From a checkpoint of a small contrastive image-text model: encoder layers 16, batches of 256.
Rows from block 9 of the image encoder of a small contrastive image-text model, named by matrix and row number. Rows with one number belong to one neuron. Each number is 500 + 25 x the weight over its row's rms, rounded and kept within 0 to 999. All counts start at 0. Numbers have three digits each.
After each neuron's rows are labels from the 100 images, of 14848, where the neuron reaches its highest value: "patch colour" is the nearest of a few named colours to the mean colour under the peak. Only what is clearly more common there than usual is listed. The data: regions of photos with short descriptions (Visual Genome). In brackets: how many of the 100.
# fc1: MLP up (encoder.blocks.9.mlp.fc1.weight, 768x384), inputs 165-219
# fc2: MLP down (encoder.blocks.9.mlp.fc2.weight, 384x768, transposed), outputs 165-219

fc1.460:473510491471554519479507509505497520522508511492497487503514519472498523512543499495506470461518479476512539491561480511456519523522491505506470509487517481498470494
fc2.460:475501489516473476470495496478503516520501493502486519514485504555469497497465467492495506467469452504470505500495513458515495506487466506456477480520483486532451529
patch colour: pink (37)

fc1.570:500459533475517475523475480465458444475561503517474475506530504468544500496507542479532513541486532508529479502521479481474532508510459505453552522500500487497475517
fc2.570:550499471533499494507494468484496485489532483506529481497526491478508542482528517495469496483507497473489496507468534505499556522466500504477509500525487454487507491
patch colour: pink (27)

fc1.118:483498513485523516450482499499495518487463512494431480512544521513477476505535469484424523511513485470512534499504510519503519474522497493499513500513495484506493523
fc2.118:536500482474449476534490498476459519502528491498461508500498487525539493507482535531525504517523491521504537461476550515475520511494493492493473507537523496523484470
patch colour: brown (61)

fc1.612:495498533502515513570533451476452492486485475473495442488514509480476529517523475531479523510516495511481458498498503466489542537473498532516489491509509522454527497
fc2.612:490540482553495481513509479524523493492478505557510520496477492475470507507532537500510539516517531487498479476510518493497514506488531492466534499493514509448487476
patch colour: black (35)

fc1.16:513484483503479522495503506486512538493489484479530514478574496545475548505526475499511488520491509521509492455511503469514588476526478487500480457556512471515490493
fc2.16:492517526507497480507459514480483541471501520508487517518504543512461476514516477549518500521518520523504511448497494484472518489493458495514493507516521469478496540
patch colour: grey (61)

fc1.62:499518476483523514512483482512489466493483531463461495482532495485524508478490518512476520499494515527509509514486501474495462511472475479505516504507473484525492525
fc2.62:551519569527515506490465471496469481482508484517509485507459550530471506495486512459461499540512479453466547488473507518499494494523541433479484473498445499500501499
patch colour: black (28)

fc1.364:518502516540506476498498540460512440516501524507435473495487497495489530513506494524496511509490483485479455525492494496548520520507538516474527495503522501506480467
fc2.364:509529499498474503519481522481498530502506484527467503541498526483513483511511471563483498569487498501543488528442493537496535477488506482492504508486533471494517518
patch colour: black (85)

fc1.379:480505509496524498519471450462519482473495507476460498519492504519515525473484501470486504457481495492526435582478463538516515478474502495528505478506518519468502528
fc2.379:501558495488517486495490515463459483498534514460525484498489483478535485496461502510475565464499501473516550538512521511496507466474563438510456477457471459472481492
patch colour: black (31)

fc1.764:468498539523524533454512517500538533517497479454468491471513479490500474510512495498514511492463549523535511482484519518502531449506476503462516519499489452512498505
fc2.764:491469464466503461487541518496495525458499499490525485466493502509485542531472449475533486522533456522508528506512474531473529453487492516506469487471494480521451463
patch colour: grey (65); pink (27)

fc1.467:451540480495512526471487461492537518512458486477507527526509528537473470506545560481510524504482509478515442537508498539494529518504517539516522545532488483518507497
fc2.467:466476502465557510479529477532499493530510497476507487486449493445484507503492508522504517477508503530471504529520474509466492500517554505536503524534527509454529531
patch colour: white (28)

fc1.270:482480523468506496510493488449506497470512489509541507545486529514525505462471495466520516473495518462504504502493530447502510492505497508523495480511445439496474506
fc2.270:489522518502478507497503449504501552463504480489515517501524498508512572522500460482474512506458493454528495523508479501551550532491546469514527506442480465482502526
patch colour: grey (69)

fc1.332:449456494493474493497470462498499509501491485454477488468541499488498487507500500547465471484524496504495483479457562528520520493514481512426534523506497532519504535
fc2.332:489477498471473491489545498499525499495472539493466491454479523477505474543522498474534507467507499486520503490475507460510508493473493529521486532533522485453464519
patch colour: black (40)

fc1.668:469512482513525480495457484515499481432496509500494549551483494520527515485515519503542476506495476526488490479505501538475449506509493472493498520491504478511488516
fc2.668:546503499466531479505505533541476484533492470495500516499493466539496511510498516486505487551528496506498503491488461511474460500474529513513541492510497492493516473
patch colour: white (30)

fc1.404:485519475515480474484510510509486456522507478476488503472531517464485482505462495481487502480546533508524467510478509539469540507456522501473488509491540471520469494
fc2.404:459468513464497483511488501451517519534413553483474506516495551486509491500502472473484489524461516482535525475494528482515537531487532520474495475494483519482523464
patch colour: black (29)

fc1.366:521530475488502532560511510491483506526494502509495512489492485457534560519491491512496482501482517544493492490545495532480516460495503486499496494512489525465495485
fc2.366:439498511512471484506474475494509511500515507507498477471492503520492469499543501485539500501482466495492514524507508494517517483529490536474516507531489515504514485
patch colour: pink (28)

fc1.72:527510508456530519488448496479477522534524499514495483505478516505485499477472509576513462560542482493523485514475514509482502501520478508504506486505521511515471500
fc2.72:515510499510584478518510504479486491492477485476536481489510504503510515526493496516527512510481482512455484514474528515506531513477494489531524511506515487518539481
patch colour: black (29)

fc1.518:516518480487488511427461532477523479453495492488497540491421551524483443496512476510523530533508509467493479516485460450527517454468469514543528496514510509496531500
fc2.518:496483518460479449509521491503508505531501490510482543537514504509493537477503486491501444487530505461566489515477532524520503484468469512501470499496462484458518519
patch colour: brown (61)

fc1.597:529496502524541492487468509500560477544492487459504495560561486486493524455505493506484504481508470504500481497487526470482476467462505486471517481522473470512482501
fc2.597:489517490530519490474493508484475514524500497490503495469494506522510457511498481497548484491545455485495503486503509470496493476494464516504485517453496518495543526
patch colour: white (31)

fc1.291:487493484487493498532510520512514522542537428487511502463535501507477486451482467520502484532501532482544515484503533553492541507515507495499503502507516491579495504
fc2.291:505441549519491482546545525458477516483535510489513480532474499463519496504488484519487516487482476506543489530492455507470543488463519485462526472510487495554553509
patch colour: pink (33); white (32)

fc1.125:542503481510514501502478511501508500491513542503491517504553506480519533461544464505503492493516494536521520446507514513533547520538503495551501500470499514498464478
fc2.125:497525538505510519513503489518457501513494461506493542483506495492483453513478490470551456523495499542512525476502504483537522526496447492504525507512507525492470462
patch colour: grey (62)

fc1.712:496513504471529467545503503536506518528495480436465504525501513520532484450522476504476498490465469528491450503501521483564501525498503513518478515498504526510494515
fc2.712:489480532472483561488501499523523486478485542503513497505477510471498474514476502500521533510516511508501493518487532535474540520491439505501485538465476479522493497
patch colour: black (41)

fc1.334:470495560549538457543493505492471502507523471446493520515450498516512546516504485462474497476543533496502528522491495489525443512478537492515477458468527430517516522
fc2.334:471480532492500484490527492515499485502490524466501500498531464494539479489519470454484504497464498487528470500501481533466491483497531474533515503493489519483519456
patch colour: white (28)

fc1.4:523514490514503525475553488486479493500470485521515489484467492509486519507495481537508537504502545463518518475498512475507500508478491527520528514540520470470487505
fc2.4:500536500494513546421483483512522496511475502494519500520533509472483508533504471461520467519510521472492502481486529566486478542548475495469514508493501513480499496
patch colour: grey (62)

fc1.622:507486535531488485491512476454487495501512428453472466518495490474485498496464531543501494516545464459498472503508465516496536520502499496475521495510524491530543484
fc2.622:448501503462512472505479491499500470513473518496514543476493486464445490469519488553479500532537524492507526519481504487494550503552496535497488506518511469512467504
patch colour: orange (25)

fc1.372:504473537505520516525492532503460471497490508537507452497502505491492512520470493502540486454504475520487507474531487522560516503517457503462468503491473508513510521
fc2.372:541492520494510511553512545484514495459479476536520487512461498481458500523502551485502540484504478510515468466471484476496462454467464517487510487482478480501506512
patch colour: pink (31)

fc1.507:533496463514486521556518436442476517496511479506534486505524506501505521511509440494480515492489517492448481520504496482564515562451463466504535474533499514476517514
fc2.507:525489491495514470486526498497514506496494496512487494535477530526504521478520488469483512492496483502503512447503480517472514506471483440493510492539520528553491488
patch colour: white (37); pink (25)

fc1.727:475519521472490461447515469484477488480487539494497504467481512518508491481477505505479523497468503435516522442512462484458539472533488497496488504473520484515546508
fc2.727:521508518502497469536495474511508495478488498499493494522497518472507524543490570512510509503500448497518495448513564486468525486501467464491531530510554496542473488
patch colour: brown (60)

fc1.408:485518475526486497506535497456490503491532476457507552511477452515506520560494492518525498493496520498481480476487539508517551529511519516483469471509493523506513532
fc2.408:481514463473528491489484545534485451520499479452526515476458492454439560463504508481508520523508484507439482511495465475533471466495476501511468489532490522548500509
patch colour: pink (28)

fc1.202:495460484479528475502502518474501563477489484476500495512500530517499488483510503506490515512464513452494489482479526488484517530494489507507485516520525498512460503
fc2.202:476509488483476529469491525538508519475511484450489514476516510482497515537498507496463508457520488477536506474463452504457517560543502472490499499482458507580508486
patch colour: pink (27)

fc1.482:517459511445469529499477487480511556501532490472500501508530491484488477521478485469523472547487483537480483501546532508504523484473505507451506479563486500476510546
fc2.482:487514543501548479527451457498523496487498467509504510498561504490481496466465496522527478536498515523477462526467486529522495452478515507511487494500538526515546506
patch colour: white (49)

fc1.119:512468529489490522511516455504521494492520514516468475505461484511504508473473507495526518504505486473542506510474503503510543475549488456464453492510518545484472500
fc2.119:485470515470490508472501498527496518513522506532482494469479560517507509508500490492519522445501510486468511537508529507475517477525484498495528517473478431504505513
patch colour: pink (35)

fc1.257:457509530513489500529488491521471513509496537522531475486476508462515515477505476530525490498512494530468507484498487437505550473523521465502489493462493445475504510
fc2.257:502543498515478496498549484513468490526531496552528462495509481524519436527508527523484505466510441520463523490517503490502502504484497526445464514523505538435481486
patch colour: white (33); pink (26)

fc1.49:464474457486483484504448491510535494502526521506449513485512483479531547480522493490517513510517510488504469511542471462519528523500483487517481496454506441500486563
fc2.49:520500517503493526497443504498481460469479502497501493490560499538517495480492486535516532497496460514514500533473488529464491463533427489486531514532502508483508523
patch colour: white (41); pink (38)

fc1.273:487505471493499518508460521483502567570493511490500519498505508494491534498489463573503439517473501517514512538467472465515509505481495519490540503484458487495513495
fc2.273:512492499512485486483515470459514501488467476518513513446557549503481481501507491514522489501502499555505546531487462464556504525519475518511516493451486488503519506
patch colour: white (25)

fc1.596:459506531530475476542562541523488526548497472459532520548507485525478490469554499571510489496505537462484510495478495509503504493493464521510490531490482479507485501
fc2.596:500522512486485526551498535502482506489510473468457523490520484525485505454526448507488524527513453482515569520524457505483489532538517464534486529470497560470465473
patch colour: pink (34)

fc1.133:500503494469500525526451548503535501531471461509538478501557511475476548504509493528519494468491485479479491490479474492498504502495530470494486510517518467489491468
fc2.133:524511498503511519502455518453479528492488523476495442472516524505476522524487534530482549461474484510493440475448562525489462466543529476546502460492463481505486532
patch colour: white (27)

fc1.523:527527517487510488467507517460488502485506520506484548471467506457524507521545511470459471502453530516512517498528522491458541511489467522467523516537493475504557521
fc2.523:504513488506517544488531533522478441478497496493487516537484521492511501489460505479481501514496433520498471470483464476487506483509496478505507503499514483519555520
patch colour: grey (61)

fc1.52:508517482506503485516487500488525512501555530560498506487481433480469464514564471525531501485499533468522478530506494520475521517503509490552519484505419530530505496
fc2.52:493503548483507493525484478495487494499511490532458523495477503478549485499502513524516471481496547492512494459478522535501517487502479480495519503517523523487483519
patch colour: grey (62)

fc1.73:492496497507505484491484528489593520509451456512506514491514489505452506528431471512469513487461500515500496548539509481500525499506496491481525496466505499508509502
fc2.73:481495517485508465578512529510421478471465547485521451501446543524488494523464493495489510544487484510525526569520518571484503493517493460497449501500478495486474481
patch colour: black (78)

fc1.474:478506522454450470525489502520466519466513554516498483534533522511509502462508518515482475540521520479484545453478529505515473480546439510539462503507512521481519516
fc2.474:471515480515463478527535537477538466536499492499501593528467524542502502501464489484511488522516490520542508497472513483527479518495504495552480524492442503450490474
patch colour: brown (60)

fc1.607:462525536524489527495549512545482473465536510518532482500541525566485490498483504500510506502428495506531489512504492448495482473534488546519479479502460529505473524
fc2.607:494490473543505479492500492529453483459501501505478503505476509526496509463530501490495526495524533470454462529519492495513523528493478507472490520485486481506536461
patch colour: grey (61)