{
  "encoder_arch": "convnext",
  "model": "contrastive image-text model",
  "dataset": "regions of photos with short descriptions (Visual Genome)",
  "train_examples": 203450,
  "image_size": 64,
  "crop_scale_min": 1,
  "horizontal_flip": true,
  "translate": 0.06,
  "rotation_deg": 10,
  "color_jitter": 0.1,
  "tokenizer": "word",
  "vocab_size": 6471,
  "loss": "sigmoid",
  "embed_dim": 256,
  "encoder_isotropic": true,
  "encoder_norm": "layernorm",
  "encoder_activation": "silu",
  "encoder_mlp_ratio": 2,
  "encoder_inner_norm": false,
  "encoder_patch_size": [8, 8],
  "encoder_conv_stem": false,
  "encoder_layers": 16,
  "encoder_width": 384,
  "encoder_kernel_size": 3,
  "text_encoder_causal": true,
  "text_encoder_width": 256,
  "text_encoder_layers": 6,
  "text_encoder_norm": "layernorm",
  "text_encoder_norm_position": "pre",
  "text_encoder_activation": "gelu",
  "text_encoder_mlp_ratio": 3,
  "text_encoder_head_dim": 64,
  "text_encoder_fused_qkv": true,
  "text_encoder_bias": "all",
  "text_encoder_qk_norm": false,
  "text_encoder_parallel_block": false,
  "text_encoder_inner_norm": false,
  "text_encoder_positions": "rope",
  "init": "xavier_uniform",
  "residual_init": "none",
  "optimizer": "normuon",
  "muon_scale": "match_rms_adamw",
  "lr": 0.0023,
  "momentum": 0.95,
  "nesterov": true,
  "orthogonalizer": "newton_schulz_5",
  "adamw_lr_other_params": 0.0012,
  "grad_clip": 0.5,
  "steps": 6800,
  "batch_size": 256,
  "epochs": 8.6,
  "lr_schedule": "linear",
  "final_lr_fraction": 0.05,
  "warmup_steps": 200,
  "weight_decay": 0.3,
  "adamw_weight_decay_other_params": 0.05
}
Rows from block 2 of the image encoder of a small contrastive image-text model, named by matrix and row number. Rows with one number belong to one neuron. Each number is 128 + 32 x the weight over its row's rms, rounded and kept within 0 to 255. All counts start at 0. Numbers have three digits each. After the name is the row's rms in percent of the matrix's.
After each neuron's rows are labels from the 100 images, of 14848, where the neuron reaches its highest value: "top examples" is what is common among them. Only what is clearly more common there than usual is listed. The data: regions of photos with short descriptions (Visual Genome).
# fc1: MLP up (encoder.blocks.2.mlp.fc1.weight, 768x384), inputs 0-191
# fc2: MLP down (encoder.blocks.2.mlp.fc2.weight, 384x768, transposed), outputs 0-191

fc1.279 100:134120109150133117115124139139131109154110182112051177116174142122143196069091085101150134085097142163117115154104145127159105105102147167110086147164158081098128152133090148135143200145119145146085173179127145062087105075101108118138161153106134160138141108106133099167100049167127155105091138097079141174114116172157107163104087167156139124117148108178118180118141109091144034173143133041197147181113171176154120109078148094110113152139053174076137115068101139094088145123179099101123185146064111105110144110136070183143096160033069107125188094141070171165116132114139154138
fc2.279 142:126107162104090100094204124211089195118192173169170083093175051171133088128117125092119102146167114104148153183121103131149127165116095176155161134173173106142118125122092135164115175196086102113053085108162143058154113060082164085132180143107106105160068141080152103099153203106187206143173159145130107113147119123109123170125100111151079150137117156092120153145110075129109060183084139149129163142083058176121137155084158088131104104154094133149169120095102132164101117124116099102138092156118108140159187139086103149122136085104121161116127155097140075095071150154125094116
top examples: text has "green"

fc1.146 108:171133149081105109174124108128134159140109120125148142063116128106143092113153132142199122102158091151097134109117103119154062132123162071127161091123099112098134148110089113143130122152121107136149126136121214161165181103168153121152167143189159138148063097168112174118163125098162126147111136111156122127172093129145064127172144123149166076103156103181137127167106138140173089123196047101197130121140114149152139122155139073138105157138147119161042109147137048181139149077140110104100104095144133109032138162199123139087163135158182109048117123160162138160178155146199139121
fc2.146 130:116148101139098115129101174118134129092122085155147095124079139106190121175149165129111059073137108169107122116146151113090174121117091029162138177137145116114137163121146156165046134105120157122123101111117144109172116125107120161135107147156114121098103085082070133113152213176116087164136121153174125155136201132098067157126157110141107130145157133094157160117133168137155170189193129140120126128149218134137105112125139099182120060163139149085129054140118144114127094171132117043103129169135142102110171119127116095082105108129133167109131099138125109092144195123102135145
top examples: text has "red"

fc1.610 107:157112169102105140158112141200186161095158164133102150113171119113101118047145175111060060135115139102144094177069061144067108108107111118101149071137182163093162141162139167117120130109145094106127125115102128144143163130122124176152132110108117108141087175071124148099153214103153126146107206105073110089105072176152076113104166149169089071148106147125084155086110151134125159124154111137146171139065109163144081164200113144108116138118140142087125141121123096111117189104111127075127140147093153192204122159073132121175108114126118129133137132164106077110132097117168137120
fc2.610 112:168104187126194165102120169168113140182077142093138131099083111175145146136081127132104043145116132168128145158136040160113125105113148112127087083098200136123086092124136111187161142150065167160127143175147176102134109136173085169110124179122069135073169067142146114144163163048129139133144140155070115108118157089111114102164147166134098200129110098157146159123129118115107117076091130102107172177077158159111075190136126065106122134095126121193133122077094176135084101154177117158104101161113087155153133193124150138096143110121077105173139134150123125152099100112167120128
top examples: text has "red"

fc1.545 103:080152117174148131094148104121123133122173160075097113144154082112110099034178128160124158107079134091123152083109141141089103099148094126089109172144095154135117099171118116094142103096157187123117165182122125128158153145116166175199088184060105109121115116066104099045135137162115193175105163106196123137143075154062176153122094149120184120142124123121055142117176077137136168108084147176110108142120097156119173084100183184103137154090155165142099131200149107141152108117147096076156119112127121153129105147175079103085149142165118180136170156123134098085145107143104150107
fc2.545 093:121103096144171181129126151101155129154132121078159090149114106124111149167106079126104107132121072120135074165144122167150175087155109119145096152131076163104108100065120159184098121092123082111164169188141086123120120084120074136056143090150156174052103113131151092094141129089158176145137098184088117086123113112124159099078123075099105107054111164088142145130103098111081131173133077098140151162120110164125129081048156163056129096092144087115055126113148126123110126147089131104125140128169106141131137073146144132153115149069180156151205119054117154130109139113030152141
top examples: text has "man"

fc1.294 098:118139116085174072150117156152104177108134152105118102140155099159113105156077122124100149123137136153164186198159144114148095149134127102116118092119142147162096081178092138133207172115151115128059180102143152130094159120181155080146129108154083104124138147133110097135102157090163120114145119090147094170082129132108183168145098026134097155178147120094149122157123133094148112151129114117128151130138160164117117173096150096091118158089152140108192119133158039071147128142164121151155140126064120136147145140120167073119175079193145081093139127117084150154092191135080112148
fc2.294 112:195148087145114132154128158116096167118107149145137137166151134140142188150120150086109126161157068162109129124083151112147132134064115140088178154163127065155099107137148084114056158124095125187070132089160089096130135163141134104102141126146138162118130111155129134176161008128148145128067116144178104115135164109128149173181149180102135087129124113135130143137124131067069131128211129174150170229136093160102092149111113157099103094072191072127173115157114126176105142118135130124164100122128135170102133084187123139094147162113184100126099084124174073076129112173143140096
top examples: text has "blue"

fc1.330 102:175115143089130098111152153139156146074133106074076094145156108072091112127099151136120162176104093115164142147095161115184115130121078148135193175125152106188077143088173104178143065140092074173146126164090104126152111101115144095138100127123142115144169123136088119186089142155223184181199144139184124144120149099128172117103090107172134195129090131122170140203119113165078123186115122134128146152159135156103144146138102101153130167077138104092113133130103129145183119108109152163116081122131131113191167035101091136070144109046199106140126112093101159199117204142152141096
fc2.330 096:127171182095094124163099096143149148169184141107088206145155065138161159095158168140164111125134115122109128131168111178117059140097149109158112081101137177111126115134124181113074108122120161178141162163204144167091130097203067154149099138095146135106107089140131160141141117130090144163044064115124105074100137158108132145131038139218117126175125089086159152101153136152098152124133192070140133146130188148149164119138135122142144130096147139143146110118106143088173123125176145148121110113154101132107107112138178122222124185057184131077131165101108078188160090099116104099
top examples: text has "red"

fc1.441 108:123172159046151144148164119155180117104131147162142139123149048119098159043151127089123090097125110215076126165093095140161144125074199124129204168146063126101048135164085129118100141107107074129097134133098148060155172116132129105135092117121126127153120119093125122079110091129145205104156107095155139165100167113090120175133142176144114115115089123100127173150169089131137111149072177112129100167100193096112108111150152062170147135121079085124153073148179145067123192102102145154101148133074085143183157099135099175157133115079140155156143114154071143139093106089121135154
fc2.441 142:076112128158133131156144097168168120150133160164149136101212087132131160137141032055139092216189091182173136110140089142201085089117165122110175177180074170133185165058120146150143146124101152082150117102147148146096165054121091095141172140161118139120115078142176120143071126077147146126141148182132100085176057113116125101113106040110103185131188149137174166097100125116093091182026124117117090124159082111155127136164110130168123099108111154132130146097136114184069155109146120147165102140102147103170120109115114143067092128087162114189125150121083153079101087139104110146
top examples: text has "green"

fc1.386 102:151105091116116171057151123179043136133184147113078143107114070138161154066128188149093148130201110144120124111094081119155076162132105162082120131076158107140081132123116130120150071138176147168150171098101072143109164130127067103132194180146189080166133099121125132070104107146170121101155107165130117168128147116111143133134061048136166114162163113146144150141147138107148087119068092123127140160181186068127129144121134179181106169096076071105137127148139148045098138152150179126176165086037166097165171106105115112146100150127133143081158121092115160115157075169150125123
fc2.386 152:131105154135148090103140121227160145121089126131112165121126217177069131122101078158166150130167140186114131170117072078152157152089125078148120158128137141120116149081099161093126088123176139099177061101103135149104173068070159151091180095124126167122128106147154128076129070057078126077098127140084156096142103096112125136172108105151150155062151170110152127093121126120118100113091160107104169167096094156097125120074114147089104162079094092135155088123087120215117174132115068109167115098069148102017132084108069075142129116116049080105184128124150127112111177125158112140
top examples: text has "blue"

fc1.111 096:154123134075189163142125140133145122131097184094085146172122114090096113115166097131129194166156134151164120126146146180101133142131095132215111075111154071090129113016123074117119180119133117131103177136122090187117119116140091064145097159166180107165129141114108089130109157170149111131139119129129145136184099042090181132101152117104157102103145136139136101170094124163103206139076108126076089143130161154119113142140135130145123139141155106113093079119188182164165195144112176123068130116150153093179142115120124129120118113089139139076117131154126124129136117060154149137
fc2.111 122:132087185102088148154167043096167036132194158165154133117097169167122098125083124106167190160088171106100184093073125098101158104180161158126079105139148149142112169120114156135066097120143128127104197097081078107160121168097130092105133177153167113103143103080112126099149127101086164105154117150088177124118166108139114136142123174109103121154107150165123135048148156120155133146162147116162185193096216144107138101105173103103162127143175135103089149106129132137187068091124118145112125117107151120157130131130158124190091145113129146128135074158102134125077160169088130168
top examples: text has "sign"

fc1.184 115:133140133110132156121136103178071094162123142110154109099130129117110085113114195135071129149125150115128138135098137142100171129095221160116144103117098148146089116116141109125117057084136255119082065163139138132155124154127163106155153155072073111112094163110133078139134114136108125135167171142135183117134128140132126150172136155074150085127095234116141184150147113114121064154172117044124136174106148167114123139097116091107127124099097133126121136143134106190087163113184142110115139124159145108133086072107057065108115104119098113110126070175144159169144116122149172108
fc2.184 133:158129114164155112121025148123073093111114121151055167055171073151151131094095142110063139172143105153163140121133093145064122109196118124189095130084111065120093105085137186088173134137106066141121072177176106114168135095139116079139124072140098106139105136168152102136126116091077114113160086074111157112147129122102119105107100179179167139122090135139148174204101129094078120157131142078090128115124117087120084136169136162132145155149157145073091173105158125192074128091070150150169130103145137143184135119119058106125137132134180144167077130128146116130206146083170149150
top examples: text has "zebra"

fc1.417 086:119117147090172121124173146156147165133127144116110101115099156166130138127138099077067142176125165131143135145106136134157173150129148116096125105165085140117140132122122100178139148158113139127114079128088114060073164149171115192148125158112126094152107119156131071122183105086094124177097125032119120143147137134131128154134113162214137139115123126086128106128158049096149046122069149088184112154122147075114116085140152093087161159091087153046165129133163125068125118058075166182183125127047138134138158111090153147145183115153103093147105144152147075131046148134150082133
fc2.417 121:175136122138128174120150120174090168119136129117128118177108166211148120117068134255176148129167173085113111154168207091151097119119170077129062158090160151089139132180166103079137097093131071145125089105018124092132099161109132159139068016077174148083145150095142105140086097203139107144112112184072118102110186122117141106115147082152140127110133109123150087145083134077149140098094117139161144201161126124074052096087118146120111125113062147160116085069130113139090110176131091140097110144109138191139103183113150116141126105150129169116146088164116136149161125113183084101
top examples: text has "green"

fc1.354 101:116139114115141125102124160145155173125214108121151139095047173101132129131113149074125186071140113084137132137147136104103158090149099121088126132129093115142095090123101158095197086164184110150154125116152170113208124106146123134168223066086114139187112171082137121110095232134083102173157082104105168090222113096148044101138149149118132097155134121113005189087153059112129175147217097082106115098123188124124110082110142152107136174174136155127127100156162069109104106105159114117131105115131150120145091157137090112147165121082154149143089125162155096086165140130153137100
fc2.354 104:128129119177146177136127116082125140125117121113140147099110107143093093195153138190042067110167100072151146131145057131153115159123151112142157143155175093136117167157076119113132138112160158136188103095137150122104125117147129141134171161167133186116095131121111115105161172057191056163170121177189079139170114150140081083170126094135162146100162154180106166203122119098138140164101131129119138101104133122098114074085084080119110084131077142091149115108114092172107166123085108083148181134115128122139149184112102143115101122121093135123091098115123100207126141087104134137
top examples: text has "red"

fc1.412 096:181121183093169143121093126099140110111037158134096113128079100098175057138162104162137137156163199131090126089171088152098127131167152121151101129136159125133091169111129098082130096140100169158173118166126177153160143053190144091156114177116199142045143106139067081155105108187111170205154152091133103083167140105149100077135109125133100072123152171188077129153075134152130128093097119115135123122117137097119116105148118176172152158166092129157140124133110070159124130100170160129128136147130149111125111094117171112125151121121122144097092172106175169089169184167132074135
fc2.412 087:157140129110113109122134040114167076114173151102153104091133092123137145142137103083118139176134171114100153130071102125132101156129202137179135132167174063113057165105121142142128072190109102106170141136113111160160110100133122076063094109098184077122115099083156089143137085114081148126126123125145162130124170107120102119117095151109078138139085101119141040142176088114169149119081126170102123150141169072134124109132116148115113119135112153082175104118153148073107157127115132136065098096135165057124133088127129086174084085134102136124153180069140090105108099058183054098
top examples: text has "sign"; text has "red"